Weights of a small CTC audio transcriber: num experts 8, soap at rate 0.0034.
Rows from expert 0 of block 9, named by matrix and row number. Rows with one number belong to one neuron. Each number is 50 + 15 x the weight over its row's rms, rounded and kept within 0 to 99. All counts start at 0. After the name is the row's rms in percent of the matrix's.
# up: expert up (model.blocks.9.mlp.up, 8x256x256), inputs 0-255
# down: expert down (model.blocks.9.mlp.down, 8x256x256, transposed), outputs 0-255
up.159 099:41 56 41 79 49 47 49 94 59 54 35 68 55 35 63 45 45 56 51 45 68 43 43 43 58 57 45 56 57 56 48 64 70 40 43 74 68 44 62 71 25 63 59 54 74 33 34 74 17 49 47 51 35 46 63 57 62 29 41 44 55 35 55 53 52 54 30 37 41 84 61 51 06 44 46 54 61 65 55 60 39 43 28 56 57 31 59 70 49 67 43 41 29 49 63 46 42 38 54 21 49 40 50 66 32 73 71 48 38 50 48 53 52 15 49 54 47 56 53 55 65 78 12 63 72 34 34 80 91 36 47 45 31 43 37 56 54 25 34 71 26 50 49 46 61 07 50 55 42 48 67 21 58 35 40 44 83 64 48 51 11 76 47 70 65 50 63 54 36 51 50 57 47 68 46 27 77 73 50 35 65 34 60 17 61 63 63 55 54 17 48 65 60 77 42 51 49 62 48 66 39 49 45 70 58 49 44 68 42 41 35 31 53 45 45 28 46 57 26 44 38 27 64 58 86 37 52 56 59 54 53 64 50 66 80 60 34 54 28 49 49 50 56 31 50 34 57 40 35 29 50 56 50 27 59 60
up.160 107:63 65 57 48 41 67 66 66 66 46 25 68 37 50 71 74 88 43 66 42 70 47 79 63 37 51 44 37 37 61 51 42 55 39 70 53 43 81 58 37 59 79 57 69 44 50 30 43 52 43 61 21 52 46 56 62 63 32 61 55 55 46 41 46 57 40 42 39 42 72 64 22 53 68 30 61 23 35 73 56 62 59 62 40 44 28 47 53 36 59 32 55 45 35 40 61 92 49 82 60 22 23 60 85 58 64 46 48 42 32 70 49 40 71 45 70 61 78 02 36 47 55 43 63 33 35 35 20 38 57 25 49 31 35 34 22 52 61 44 62 60 57 47 56 41 33 83 48 43 34 57 50 56 55 54 39 64 48 59 31 50 53 72 55 67 31 54 34 25 49 40 48 54 44 39 62 75 56 40 44 64 39 67 39 56 23 59 52 33 27 30 72 44 98 39 46 61 38 24 49 61 62 57 40 44 46 47 62 54 50 53 54 28 55 23 55 57 65 53 53 45 48 49 42 58 56 33 51 57 61 36 41 30 58 41 71 39 57 54 45 76 45 50 24 26 51 28 51 57 29 50 40 64 60 21 22
up.161 143:39 33 50 48 32 57 40 56 51 65 60 60 41 41 17 32 14 36 48 52 23 45 54 52 73 43 50 69 39 37 81 47 62 55 69 50 38 36 51 31 60 29 69 45 62 56 57 11 69 49 36 49 48 51 57 48 42 48 38 50 48 48 39 50 67 53 60 49 21 55 55 51 32 69 58 74 67 26 56 43 54 35 58 53 38 60 49 46 76 27 52 60 58 43 62 35 53 60 37 32 69 52 61 43 69 42 42 78 33 45 53 41 58 73 75 54 49 54 01 38 36 67 43 30 45 42 72 22 63 67 42 35 62 41 64 60 27 50 40 36 51 39 27 77 51 27 55 77 27 41 52 20 75 23 67 46 98 72 55 55 57 68 27 37 57 59 38 50 75 73 51 63 42 27 58 41 51 35 41 51 20 28 54 66 56 19 43 61 38 54 41 82 31 88 55 52 44 64 68 62 47 36 54 42 29 45 37 63 54 52 47 72 44 64 64 55 76 49 61 64 55 26 41 43 71 53 47 47 56 36 42 45 44 46 66 28 35 65 52 47 66 29 41 73 59 44 42 49 40 35 35 61 32 38 82 41
up.162 112:50 59 56 45 44 40 29 57 20 55 58 90 53 53 35 38 54 55 60 26 48 53 39 53 51 43 78 67 32 38 53 62 69 60 58 68 56 40 53 57 40 61 42 45 50 50 46 66 61 53 32 44 57 34 47 46 70 60 41 60 61 60 51 55 51 28 65 70 39 57 46 46 43 44 48 54 37 34 58 45 74 53 39 76 53 39 41 48 84 55 49 44 58 40 45 34 48 65 51 67 57 41 76 50 74 47 61 84 51 44 55 59 75 29 69 17 65 40 69 39 41 64 41 66 77 72 46 56 42 66 41 31 44 33 63 44 22 57 72 61 47 39 48 54 40 16 39 55 49 60 34 22 68 32 27 27 80 54 52 43 31 67 48 37 42 62 28 64 70 21 59 46 37 65 67 41 17 36 46 16 72 71 59 64 72 78 27 63 68 55 73 35 36 73 49 54 30 70 52 37 60 40 58 54 78 44 62 41 37 81 14 24 61 33 45 63 60 47 41 66 53 61 56 57 04 46 44 23 73 25 35 30 59 55 45 40 46 66 30 28 44 36 60 59 49 50 34 57 27 53 68 50 58 59 70 41
up.163 104:44 81 73 34 53 56 61 35 58 61 54 32 60 43 41 59 59 46 48 71 24 19 40 68 55 62 35 66 55 72 50 56 50 50 32 54 72 56 41 40 40 58 75 46 36 46 42 57 51 48 70 60 55 51 33 77 69 53 79 44 54 20 64 49 54 30 33 26 33 00 39 51 18 32 40 45 55 39 46 60 44 61 60 55 63 62 46 57 41 38 63 46 41 50 52 60 62 80 44 61 49 53 50 40 57 50 58 47 68 42 28 70 48 53 53 59 21 35 51 46 60 84 41 58 88 43 47 48 84 28 28 85 67 12 46 49 38 35 57 57 55 79 29 69 37 52 76 28 49 64 71 51 39 65 63 61 40 49 84 50 17 47 40 55 33 53 61 52 30 35 63 57 40 65 38 45 36 46 71 46 33 35 45 55 45 22 65 56 58 36 47 27 59 24 44 72 20 47 62 67 38 41 50 43 52 40 18 47 32 64 38 35 38 39 48 40 48 41 76 89 57 55 54 63 53 73 43 53 72 56 53 54 43 52 47 49 55 56 56 44 50 57 55 13 52 43 57 53 38 24 65 33 60 48 84 48
up.164 099:52 81 42 38 65 16 62 67 44 62 16 56 63 28 51 37 41 72 61 37 59 77 27 35 50 46 38 61 74 47 16 40 65 44 17 53 28 32 52 42 64 54 75 66 40 49 49 34 23 57 43 66 46 54 72 67 65 25 59 59 47 59 49 42 43 36 50 51 72 74 53 59 51 54 47 50 43 39 40 57 29 24 40 52 25 39 28 47 60 54 73 71 57 50 19 60 40 70 65 56 61 38 57 41 21 22 50 65 55 24 56 51 66 54 65 47 39 43 47 38 56 26 56 45 50 65 57 39 72 44 47 45 50 23 54 40 88 58 59 68 41 57 47 36 51 54 78 45 52 48 52 42 38 51 46 42 61 47 48 59 48 72 61 71 70 57 36 57 49 57 27 57 69 66 47 36 85 46 52 54 35 55 46 13 50 23 29 54 70 64 23 42 48 60 46 58 38 65 48 55 32 18 82 52 39 45 29 33 36 31 45 21 39 50 46 58 49 50 47 32 42 68 48 70 63 46 39 52 51 50 23 46 66 57 54 58 19 52 71 58 57 62 47 48 40 58 25 62 80 55 85 83 38 40 45 86
up.165 086:49 29 39 31 43 67 23 25 52 56 57 41 48 41 47 62 68 54 57 59 51 34 55 15 79 18 47 66 39 67 37 41 33 39 61 81 27 31 36 62 59 38 19 54 54 37 48 27 35 37 42 59 36 56 56 79 53 50 67 54 27 56 44 63 61 32 75 47 31 58 63 58 44 62 21 39 37 77 39 22 67 16 31 84 57 49 46 42 43 59 45 12 34 64 55 71 44 28 54 67 46 56 30 24 29 51 46 49 40 54 48 46 45 62 67 29 77 32 49 59 63 76 59 61 85 48 47 45 53 47 49 58 60 64 40 55 73 58 71 64 53 39 27 35 64 42 35 61 47 29 54 54 67 49 69 70 53 48 64 34 28 59 51 14 33 89 56 47 60 29 18 51 44 50 51 49 65 38 49 44 61 56 72 39 42 31 60 38 63 41 54 61 59 37 24 31 49 46 64 58 46 72 38 38 68 46 61 53 51 31 74 44 54 49 59 37 59 46 54 38 65 61 51 19 67 55 47 52 66 56 60 43 58 27 50 48 85 57 46 67 56 57 50 40 79 63 37 74 78 69 39 60 61 58 70 44
up.166 113:55 50 36 81 32 65 50 29 45 60 27 39 42 31 80 60 79 63 45 78 73 61 54 30 49 33 61 94 56 56 43 55 41 34 61 58 40 49 55 78 41 50 47 22 42 48 42 53 59 35 51 53 19 55 88 27 84 29 19 40 47 62 51 46 32 48 17 56 31 56 45 40 45 66 46 43 44 49 64 50 52 63 35 27 51 52 72 64 39 28 35 57 36 44 70 67 53 34 50 61 34 43 36 31 43 44 50 39 47 19 37 51 66 64 45 60 25 32 72 31 49 55 46 76 56 73 59 59 41 35 51 41 66 39 55 23 49 49 38 54 61 53 49 55 66 43 42 53 29 54 49 42 72 37 44 59 44 55 44 04 43 78 43 76 46 59 40 63 52 40 24 70 48 62 26 53 34 67 32 80 17 37 25 35 37 72 64 44 39 67 64 62 54 58 22 42 64 51 48 58 43 56 46 73 62 56 46 78 25 43 64 56 44 31 61 49 35 77 63 71 43 33 67 57 43 60 25 46 56 75 56 57 38 61 43 43 58 39 40 39 38 69 34 47 57 67 58 62 44 67 38 69 51 26 47 33
up.167 086:55 62 55 82 35 62 43 24 58 59 57 59 53 29 56 57 59 43 70 56 67 26 45 48 34 51 51 52 49 47 77 60 50 37 40 57 39 63 71 43 62 45 85 56 30 46 57 39 70 63 38 48 54 41 35 83 45 42 12 42 37 64 35 51 54 59 59 61 53 89 58 44 59 68 62 53 44 67 27 40 42 69 41 61 23 32 51 47 41 41 72 03 46 60 58 60 48 59 53 20 45 70 44 43 46 68 81 49 03 65 42 71 44 48 46 42 61 38 54 45 30 62 42 49 37 51 59 35 34 18 43 69 47 39 71 61 47 49 41 64 67 45 69 59 63 60 44 38 51 78 69 23 41 49 63 18 62 21 59 59 60 51 64 51 40 46 15 52 35 64 20 54 52 42 07 52 47 48 58 50 64 44 45 56 61 54 56 48 41 65 71 39 37 80 73 35 64 54 43 57 49 41 50 48 50 40 36 57 25 29 68 47 46 54 55 76 40 70 43 37 43 41 45 71 56 50 35 48 61 47 68 54 40 45 76 47 42 50 55 16 39 46 38 00 50 55 60 43 34 35 36 66 52 56 82 28
up.168 095:83 32 49 65 39 57 19 53 76 49 41 61 99 22 27 39 49 60 66 51 46 50 49 51 51 41 50 46 68 36 53 56 38 40 76 67 55 52 58 36 57 50 58 79 35 37 37 65 55 46 61 58 44 42 35 49 32 47 84 70 66 58 60 38 76 40 43 33 28 70 46 42 28 30 65 30 84 58 49 51 60 29 48 69 48 35 23 59 41 20 54 24 51 54 39 58 60 44 55 44 51 43 39 69 61 28 55 20 61 46 29 59 77 45 58 65 16 59 75 41 35 51 61 23 44 64 88 62 78 41 40 40 60 60 55 43 51 66 60 43 60 34 63 33 53 47 61 46 67 70 58 53 58 41 26 49 44 44 34 62 59 60 55 24 35 35 99 69 49 64 41 55 81 54 44 33 69 37 83 57 60 35 58 61 51 49 52 45 57 41 33 47 56 61 41 30 41 61 52 74 59 38 73 49 56 48 72 23 32 57 45 72 31 63 41 68 33 57 32 52 64 41 37 78 65 43 64 51 38 72 48 65 48 44 33 62 45 17 41 45 60 55 59 47 33 51 44 43 29 37 46 68 60 60 45 41
up.169 107:53 54 50 51 48 30 62 89 47 46 69 61 56 22 24 44 32 54 45 65 76 35 40 08 53 14 55 25 40 49 81 61 42 48 41 22 69 50 67 43 36 53 53 82 67 60 56 44 41 29 42 53 34 37 58 23 48 64 64 56 72 36 66 59 44 57 52 84 50 58 46 49 45 46 75 46 36 43 35 57 66 47 45 58 57 34 45 44 64 40 26 48 61 62 43 40 70 31 74 64 33 02 72 45 31 57 39 61 32 48 49 37 46 63 52 65 50 62 56 51 43 66 67 55 71 33 77 39 66 77 46 54 73 48 52 40 59 49 51 46 55 41 27 70 48 51 63 49 21 63 36 52 40 08 48 48 81 24 24 43 57 71 37 39 42 51 50 62 21 35 49 44 57 64 61 62 52 50 42 51 61 60 44 29 51 41 49 62 20 71 60 67 63 41 37 40 57 61 62 45 36 23 74 64 45 65 19 33 65 62 39 46 50 44 49 69 46 43 56 54 70 88 51 54 54 64 52 62 73 26 54 68 50 36 79 44 52 54 69 22 39 75 69 28 46 38 47 55 47 50 54 53 79 44 53 48
up.170 085:48 37 36 41 54 38 83 00 51 27 44 60 45 88 54 47 18 55 67 40 26 28 62 36 56 41 52 35 26 38 40 32 13 48 62 36 55 47 16 60 63 48 37 68 51 41 37 78 38 91 37 70 72 56 30 57 64 47 51 67 86 39 69 50 59 31 47 54 56 47 63 51 55 41 39 60 61 86 62 61 29 41 43 58 74 33 46 39 69 43 60 54 54 67 61 51 69 68 55 32 66 44 73 67 57 40 52 59 49 54 45 61 57 53 56 47 40 52 57 63 39 49 43 76 49 22 63 69 36 41 52 64 42 42 53 57 43 59 18 46 52 42 61 25 46 68 39 38 32 69 56 47 30 62 51 51 69 29 78 51 13 67 55 57 25 57 46 56 55 55 71 65 53 55 36 49 40 70 21 14 22 53 56 19 50 44 56 19 60 55 48 47 28 51 63 26 42 75 66 42 54 39 57 28 29 57 66 47 39 51 58 55 65 54 54 42 40 66 37 79 50 43 50 49 46 65 61 55 35 37 50 33 66 41 55 63 24 53 60 63 44 52 60 33 29 24 46 33 49 34 53 47 68 31 58 47
up.171 114:60 37 62 90 61 33 34 52 37 55 22 58 58 38 48 54 61 62 45 53 55 37 74 62 75 63 37 74 57 44 63 53 59 57 43 53 43 58 46 74 65 57 43 48 57 45 29 19 41 30 74 60 60 40 44 49 63 54 47 43 63 54 53 64 43 71 45 73 59 46 36 23 64 50 78 25 33 62 65 41 65 47 28 62 37 50 53 48 48 44 51 68 31 32 48 41 48 64 18 51 59 32 51 59 71 54 43 57 55 48 47 58 48 36 55 42 38 61 64 24 72 53 57 25 67 47 43 21 28 58 51 43 53 44 67 62 47 78 50 41 29 58 80 55 45 31 58 60 48 49 55 52 51 65 28 31 80 57 33 70 61 04 16 41 91 52 58 44 62 55 32 73 44 87 59 28 67 47 36 45 45 53 51 68 28 56 32 66 55 68 38 50 31 55 25 59 71 54 69 36 77 55 47 66 50 53 36 11 71 38 56 49 51 48 96 42 35 30 46 35 53 49 36 85 48 33 60 56 62 30 41 40 41 60 55 43 40 70 46 55 40 42 52 38 63 38 34 39 39 53 82 42 39 88 41 53
up.172 098:26 70 53 62 64 47 51 75 34 43 51 34 67 58 64 55 54 49 61 68 56 34 60 52 56 53 63 64 66 34 74 76 47 51 27 50 16 55 44 64 54 59 60 47 40 39 68 46 42 54 58 71 41 52 45 66 23 87 81 21 37 60 59 74 47 47 43 73 24 55 43 57 56 63 73 45 69 25 34 26 88 28 46 57 65 40 43 48 43 34 44 63 44 70 59 64 57 38 31 42 70 44 79 53 47 43 33 55 74 34 50 70 38 63 35 75 51 59 59 48 59 56 41 39 44 36 37 35 23 74 53 37 49 50 69 35 69 47 51 61 62 42 52 27 70 08 52 32 48 44 32 48 51 61 34 40 64 66 59 79 34 81 34 59 41 58 63 39 71 64 57 34 21 18 52 70 52 38 58 47 60 36 59 51 42 45 76 43 57 78 54 53 65 40 74 40 41 71 36 48 63 39 48 54 56 54 58 53 29 58 42 52 43 41 48 74 41 40 42 50 55 39 55 37 71 85 35 63 73 41 41 43 54 50 19 62 33 35 42 25 20 40 84 46 53 79 60 34 31 52 31 43 38 48 40 77
down.159 092:45 44 81 26 36 22 27 52 56 72 65 45 30 32 43 53 49 54 79 36 71 51 39 26 32 66 57 41 62 51 53 44 66 48 58 30 85 54 46 65 53 44 62 37 77 70 59 58 45 28 28 65 67 45 42 33 62 38 35 40 65 64 54 59 37 56 48 53 82 49 42 26 58 44 40 24 63 67 11 79 43 62 63 52 50 41 60 46 49 42 35 52 64 43 39 58 45 42 51 49 28 44 44 55 38 65 38 73 39 39 37 52 42 54 51 55 50 45 44 43 61 19 50 37 61 61 65 65 77 50 40 55 35 15 50 62 46 58 59 35 78 55 52 80 39 41 12 29 58 39 48 00 65 59 57 61 47 59 32 48 40 58 33 38 63 39 75 41 62 86 59 46 56 51 93 50 36 46 48 33 58 50 39 51 50 83 56 68 67 33 59 58 30 66 45 52 68 56 75 59 46 46 56 77 39 50 38 55 58 51 56 68 58 39 29 37 48 47 60 56 52 43 34 48 66 43 46 47 51 55 16 55 64 26 73 59 41 55 65 52 55 60 43 44 27 27 31 59 45 33 79 33 45 31 47 94
down.160 112:60 68 49 59 36 35 62 65 49 45 49 73 54 25 28 35 66 46 56 44 63 35 58 63 48 43 29 86 63 49 58 52 51 54 67 68 52 58 55 32 54 65 65 48 44 53 57 53 19 56 51 42 45 46 81 43 27 45 59 52 45 46 38 85 74 25 25 21 42 33 45 45 45 58 71 30 55 85 38 54 43 57 82 20 67 59 37 48 55 53 28 22 27 62 66 38 49 42 63 30 40 71 43 48 63 62 63 57 74 39 65 62 07 56 76 72 47 39 65 39 48 57 29 53 53 46 65 50 61 65 69 41 38 51 49 61 66 57 24 49 43 55 51 38 23 40 46 47 37 43 46 53 51 76 34 28 47 67 74 82 54 26 57 67 50 32 56 35 36 40 53 47 37 59 33 41 48 51 41 22 44 73 45 37 55 52 69 49 56 43 51 33 59 73 32 84 66 36 49 40 61 42 49 45 69 30 33 40 47 61 60 68 17 27 28 34 61 65 48 46 31 31 48 41 46 54 21 61 33 28 34 61 57 30 22 49 45 60 70 50 56 58 56 25 66 15 36 79 35 65 30 64 67 41 39 59
down.161 174:19 40 32 71 38 43 42 43 64 31 72 46 47 61 56 18 50 42 64 42 27 59 32 62 68 47 78 38 28 19 57 61 85 68 45 21 50 68 40 53 55 36 61 61 38 43 76 48 62 41 48 25 26 59 42 50 69 59 33 78 56 58 39 64 55 71 71 55 70 39 30 57 64 58 54 81 41 85 55 58 35 51 26 62 69 24 67 43 65 24 42 74 45 57 60 40 71 57 36 52 51 32 46 62 49 85 42 37 54 49 47 59 65 82 55 69 50 45 63 47 40 49 61 49 51 64 24 37 39 57 55 61 54 41 56 63 32 29 48 32 83 39 17 53 49 33 36 46 49 49 21 50 38 46 60 58 70 55 59 74 47 30 58 57 60 58 35 33 34 53 37 44 57 39 76 35 47 28 17 77 39 43 50 61 40 59 51 52 63 02 44 49 44 74 68 39 58 58 37 53 65 46 37 48 35 39 49 69 71 73 46 31 66 34 69 38 57 55 45 47 49 37 48 30 51 80 45 53 61 60 48 55 70 54 23 58 57 47 53 41 47 90 49 50 42 57 38 45 79 59 27 32 38 50 61 42
down.162 115:44 55 34 86 39 71 48 44 36 23 67 59 54 42 36 29 50 29 52 59 58 48 73 48 44 46 65 36 76 33 75 35 73 53 32 28 37 39 54 25 40 59 36 47 26 33 65 43 80 74 47 22 74 39 30 62 54 61 15 60 84 42 37 55 48 69 56 49 55 67 54 59 67 47 60 61 44 34 44 59 53 57 66 36 33 58 24 32 46 57 53 42 42 39 65 42 44 47 59 42 43 55 41 35 77 43 37 38 47 55 38 34 38 57 55 84 45 43 57 30 60 60 60 69 58 64 23 49 39 34 36 79 44 44 53 44 85 48 56 27 37 52 40 49 44 69 47 50 49 65 26 36 29 79 77 83 42 37 29 09 61 28 58 37 43 48 75 46 41 53 52 36 36 57 50 33 63 57 51 38 23 54 54 56 41 81 51 67 61 65 82 60 57 63 64 50 51 59 65 62 21 57 66 45 63 80 47 36 85 44 65 45 59 07 44 47 53 65 66 36 56 32 43 62 63 50 45 26 73 66 44 47 68 37 52 68 38 55 40 49 63 49 43 34 56 47 68 54 47 65 33 34 29 61 35 59
down.163 110:32 55 49 57 52 62 51 76 54 50 64 56 44 43 37 51 71 31 47 62 55 48 55 64 59 33 62 41 68 51 18 50 55 54 69 69 87 55 63 81 53 38 34 26 41 48 59 42 62 49 45 38 50 57 24 37 59 54 41 72 35 52 35 85 29 67 69 59 41 54 59 67 35 33 46 23 58 72 66 83 41 55 58 58 28 51 30 56 23 55 44 60 24 22 17 44 41 38 87 38 55 45 39 19 45 59 52 38 48 37 41 39 62 26 54 60 53 49 31 34 53 68 57 60 61 73 43 64 49 51 36 73 58 48 53 50 64 51 61 72 53 59 40 28 60 52 70 52 61 46 85 41 51 71 47 38 58 39 71 41 21 39 48 18 68 51 43 77 45 49 35 45 53 31 47 43 48 28 19 60 42 27 49 50 24 45 72 33 44 35 51 67 70 53 69 48 22 40 41 60 43 37 59 52 11 70 53 52 70 41 67 64 68 23 72 46 53 28 66 27 53 28 43 37 70 37 41 51 38 49 61 54 49 42 31 48 30 64 21 28 59 40 42 32 39 57 62 64 72 59 68 67 62 73 55 76
down.164 103:41 48 74 20 58 32 65 33 35 30 51 49 72 48 46 53 55 53 34 30 69 41 58 59 57 23 58 52 29 32 25 97 59 59 16 40 35 46 62 33 29 54 52 56 74 55 74 76 68 32 39 50 63 55 48 27 51 49 61 48 62 64 76 25 61 44 52 64 54 63 34 58 47 60 56 67 67 64 27 58 27 41 41 67 47 61 38 46 38 31 53 46 52 85 55 59 53 54 51 68 45 76 63 57 27 67 55 33 51 26 62 52 61 84 54 36 37 56 60 51 40 24 59 66 51 58 29 60 52 10 53 47 57 30 72 36 68 69 70 59 54 56 50 39 44 22 49 33 48 37 75 49 55 67 47 81 42 33 48 43 36 24 66 36 78 43 35 30 64 45 55 53 32 57 34 21 36 27 44 36 31 48 48 51 60 32 68 69 79 40 32 41 70 49 57 42 61 58 49 49 55 24 56 58 52 49 45 34 31 25 87 33 36 29 55 60 47 26 42 70 64 77 53 46 45 75 74 37 42 47 38 44 48 67 40 16 48 42 57 35 40 57 44 66 45 60 39 31 58 47 53 39 56 66 49 52
down.165 085:58 48 47 49 61 56 37 64 63 51 44 46 41 25 81 45 38 46 62 37 53 49 50 71 59 61 57 36 46 44 37 35 45 55 64 53 13 84 75 71 48 32 47 55 46 42 20 30 70 50 55 51 44 45 65 48 59 44 67 55 35 51 29 62 51 73 47 52 12 87 76 43 54 57 42 36 43 47 59 35 30 48 70 74 62 41 54 35 75 56 34 99 79 25 48 51 32 62 64 62 67 30 56 23 56 40 65 51 57 48 37 47 43 38 69 52 56 42 54 52 45 33 45 61 86 37 45 30 79 49 32 16 59 60 32 48 51 75 28 26 40 51 75 40 64 50 51 44 56 59 16 47 43 53 28 41 41 68 66 49 73 40 55 78 39 31 49 36 45 49 50 42 51 32 62 46 47 84 38 46 68 28 36 41 54 83 30 66 53 49 57 15 46 33 60 69 59 60 70 59 20 70 50 64 47 56 48 36 72 48 37 27 39 34 63 40 39 62 71 59 54 63 44 62 35 44 42 58 53 64 50 56 36 30 60 58 56 35 47 27 57 29 65 57 47 66 31 60 25 46 47 53 49 65 51 69
down.166 106:41 54 13 47 40 53 45 53 53 46 40 69 47 50 63 52 29 34 53 52 49 54 45 61 38 36 38 75 56 19 56 21 52 72 44 53 47 84 54 44 46 56 60 42 51 75 48 62 38 59 49 53 55 35 70 21 40 82 60 51 71 41 37 47 26 50 41 50 46 41 30 60 52 74 87 30 68 30 52 61 61 43 53 48 62 41 38 43 45 54 57 61 27 37 80 39 39 47 19 68 55 60 39 58 76 49 30 77 34 87 66 43 30 23 27 64 62 50 46 80 29 70 50 57 40 43 69 53 72 51 24 48 42 19 41 61 25 43 77 61 61 66 29 44 70 44 44 38 52 50 31 54 31 59 61 34 35 36 37 33 62 76 82 59 52 57 53 50 62 25 43 36 71 50 32 39 55 78 59 47 42 64 50 57 75 83 62 63 68 54 47 65 38 31 33 60 20 70 48 71 36 56 44 56 70 45 45 64 43 71 44 29 41 65 29 59 55 56 45 67 51 45 39 48 44 63 60 47 72 65 33 73 30 54 35 68 68 67 45 68 51 28 46 13 54 49 23 59 28 48 57 50 45 48 57 66
down.167 079:75 57 14 66 55 38 51 67 31 24 29 48 43 39 62 59 68 29 67 52 54 34 57 45 33 65 55 49 77 48 22 13 62 49 41 42 36 58 40 75 51 43 48 48 20 42 56 70 81 52 81 44 62 36 54 14 62 64 32 53 35 37 40 51 45 75 42 38 45 55 49 76 62 22 52 54 33 65 66 53 25 63 24 75 16 47 51 50 47 30 48 46 63 44 32 48 32 40 46 21 42 46 50 72 51 46 28 68 67 75 33 34 47 62 35 40 44 32 41 46 32 31 62 54 47 55 47 63 60 38 34 68 68 36 48 37 36 46 30 60 63 41 29 73 38 23 42 55 41 46 77 58 43 62 30 46 68 47 55 78 38 45 49 55 51 53 36 22 58 49 39 30 45 29 33 50 34 44 25 16 21 80 36 70 46 64 41 46 34 25 54 48 37 55 51 65 58 45 62 77 46 35 67 73 62 65 47 58 29 49 26 25 52 83 37 50 38 69 65 40 51 33 59 32 41 20 58 63 68 64 50 78 46 61 48 51 43 48 53 48 44 47 42 56 42 42 56 48 77 63 66 58 44 54 46 50
down.168 104:47 37 42 62 53 46 68 43 63 51 70 30 40 77 35 39 74 42 46 45 39 51 53 52 63 46 54 27 23 53 54 73 47 62 53 41 44 62 57 65 43 39 46 56 53 37 58 39 46 46 50 45 28 58 65 56 29 53 75 39 36 65 39 78 58 69 38 46 57 66 66 52 54 38 64 68 68 66 43 35 50 37 31 32 52 36 32 65 47 64 66 34 47 39 72 50 60 51 61 25 58 39 40 26 37 53 32 56 70 51 19 41 60 52 36 62 77 93 50 16 44 74 44 91 67 46 34 35 55 49 59 56 63 61 39 63 55 73 59 48 41 49 53 48 33 35 64 57 39 39 97 55 56 52 33 59 56 52 35 57 48 64 66 28 38 36 51 66 43 48 27 73 50 28 45 23 39 72 48 68 55 73 52 59 50 74 76 55 67 40 55 65 65 56 64 45 49 52 42 34 73 58 72 46 36 69 85 55 82 60 73 65 50 61 86 58 21 46 23 45 67 30 48 39 60 74 35 18 33 39 70 47 64 61 60 86 43 45 40 29 50 21 50 66 45 39 58 44 29 27 50 61 73 45 50 68
down.169 115:50 49 30 45 46 46 57 53 43 45 81 33 64 53 56 39 88 47 29 44 07 33 61 66 46 45 63 49 53 45 63 58 56 36 61 48 14 58 57 66 33 72 76 40 65 39 39 27 37 55 57 29 62 39 75 46 66 55 70 45 59 76 35 46 63 59 41 52 54 68 41 44 50 37 68 47 53 49 55 41 48 42 18 55 46 58 55 61 79 43 31 41 34 46 60 61 65 02 55 32 49 46 43 67 32 72 40 76 60 57 50 46 47 21 57 68 50 60 70 45 69 16 68 50 58 58 48 47 66 62 30 38 56 54 52 66 40 31 79 66 54 63 70 71 41 54 46 52 36 51 64 50 40 52 81 69 48 53 44 70 22 46 36 43 60 29 54 57 66 35 23 26 43 55 36 42 63 82 70 49 38 64 65 40 47 56 51 75 78 39 64 47 46 61 49 56 74 42 32 61 59 78 72 34 57 34 45 39 36 50 35 48 22 61 77 68 33 46 47 73 59 77 42 64 67 37 63 28 51 35 47 46 74 43 42 67 38 77 38 65 24 43 52 41 18 55 56 76 42 36 62 57 52 36 21 64
down.170 079:36 69 64 46 60 72 67 66 54 81 76 49 88 32 38 52 56 63 59 59 32 42 39 70 43 64 51 50 69 74 47 47 47 48 39 32 53 55 55 53 43 43 57 33 67 79 45 29 47 39 50 63 36 53 43 57 45 39 41 53 78 45 44 70 50 44 54 63 45 57 30 72 74 69 72 82 64 65 58 56 60 56 31 53 43 38 20 38 15 56 55 34 62 56 57 40 32 31 59 61 23 47 56 27 53 47 66 64 46 75 31 27 87 81 51 63 76 35 54 82 59 62 46 47 32 43 43 52 69 40 58 51 66 43 63 62 88 64 51 67 35 44 34 29 48 50 60 38 37 42 37 35 79 53 60 68 51 55 55 37 32 45 50 56 54 53 45 52 30 38 61 69 47 74 53 59 31 34 55 37 80 71 57 35 43 40 80 42 46 24 49 43 57 33 59 58 48 45 51 66 82 45 67 71 29 55 42 41 44 41 52 48 24 70 53 31 70 20 47 25 33 55 64 57 49 52 40 22 60 50 45 29 26 72 70 56 34 49 27 52 75 56 80 39 51 47 64 25 58 53 67 32 52 22 53 41
down.171 117:33 42 62 47 62 49 46 55 49 45 29 36 44 49 88 52 93 57 63 35 35 35 40 56 33 16 78 57 40 32 49 50 47 35 68 44 42 57 54 53 50 45 50 72 06 64 62 36 45 52 76 50 32 62 44 57 39 76 23 56 59 49 32 28 48 86 66 51 38 25 30 44 32 73 63 26 50 56 54 42 64 51 45 39 47 59 60 71 47 58 66 44 50 59 76 61 62 52 42 50 58 61 52 44 33 13 32 75 73 51 67 37 55 42 45 50 67 46 41 31 70 79 45 56 56 57 60 79 26 47 54 52 51 60 49 41 72 45 46 52 36 16 15 71 69 62 28 59 58 48 64 30 51 39 48 52 50 39 67 47 33 61 57 65 42 39 58 77 79 44 62 18 51 79 52 50 47 54 24 45 53 60 65 69 58 49 51 30 58 56 74 47 58 44 74 42 27 37 58 46 67 48 64 62 50 61 53 60 62 44 46 70 41 57 47 39 32 54 17 58 40 59 22 11 39 40 65 54 39 64 41 49 83 37 45 55 31 69 44 52 30 73 78 55 24 59 66 36 32 47 57 48 36 35 50 38
down.172 089:28 63 48 79 40 59 69 22 58 58 34 54 42 21 62 57 65 38 39 53 33 55 41 34 48 30 52 49 22 42 75 33 56 50 60 67 42 40 42 66 58 46 51 53 59 58 37 57 41 69 39 53 47 54 31 54 34 40 26 38 35 58 54 44 40 55 48 34 30 27 34 69 48 44 56 78 73 62 61 52 46 39 68 30 60 44 81 52 53 20 65 53 52 28 17 29 38 34 61 52 44 46 38 57 40 65 52 32 43 50 15 37 50 32 62 39 63 55 40 13 44 43 49 39 84 42 49 37 58 49 31 68 74 40 30 45 43 53 40 38 52 85 31 57 40 32 43 63 43 33 36 59 55 49 80 28 65 52 72 32 55 52 27 75 54 43 68 54 44 88 53 76 69 27 76 30 52 48 47 43 39 53 42 36 77 45 57 68 33 37 68 50 61 68 53 42 42 47 82 60 63 64 53 40 82 33 53 52 51 62 32 25 31 94 72 51 78 76 39 77 67 40 53 41 60 35 52 58 39 63 58 38 45 41 43 62 57 50 50 52 55 54 64 38 13 51 51 46 56 79 23 56 57 51 72 44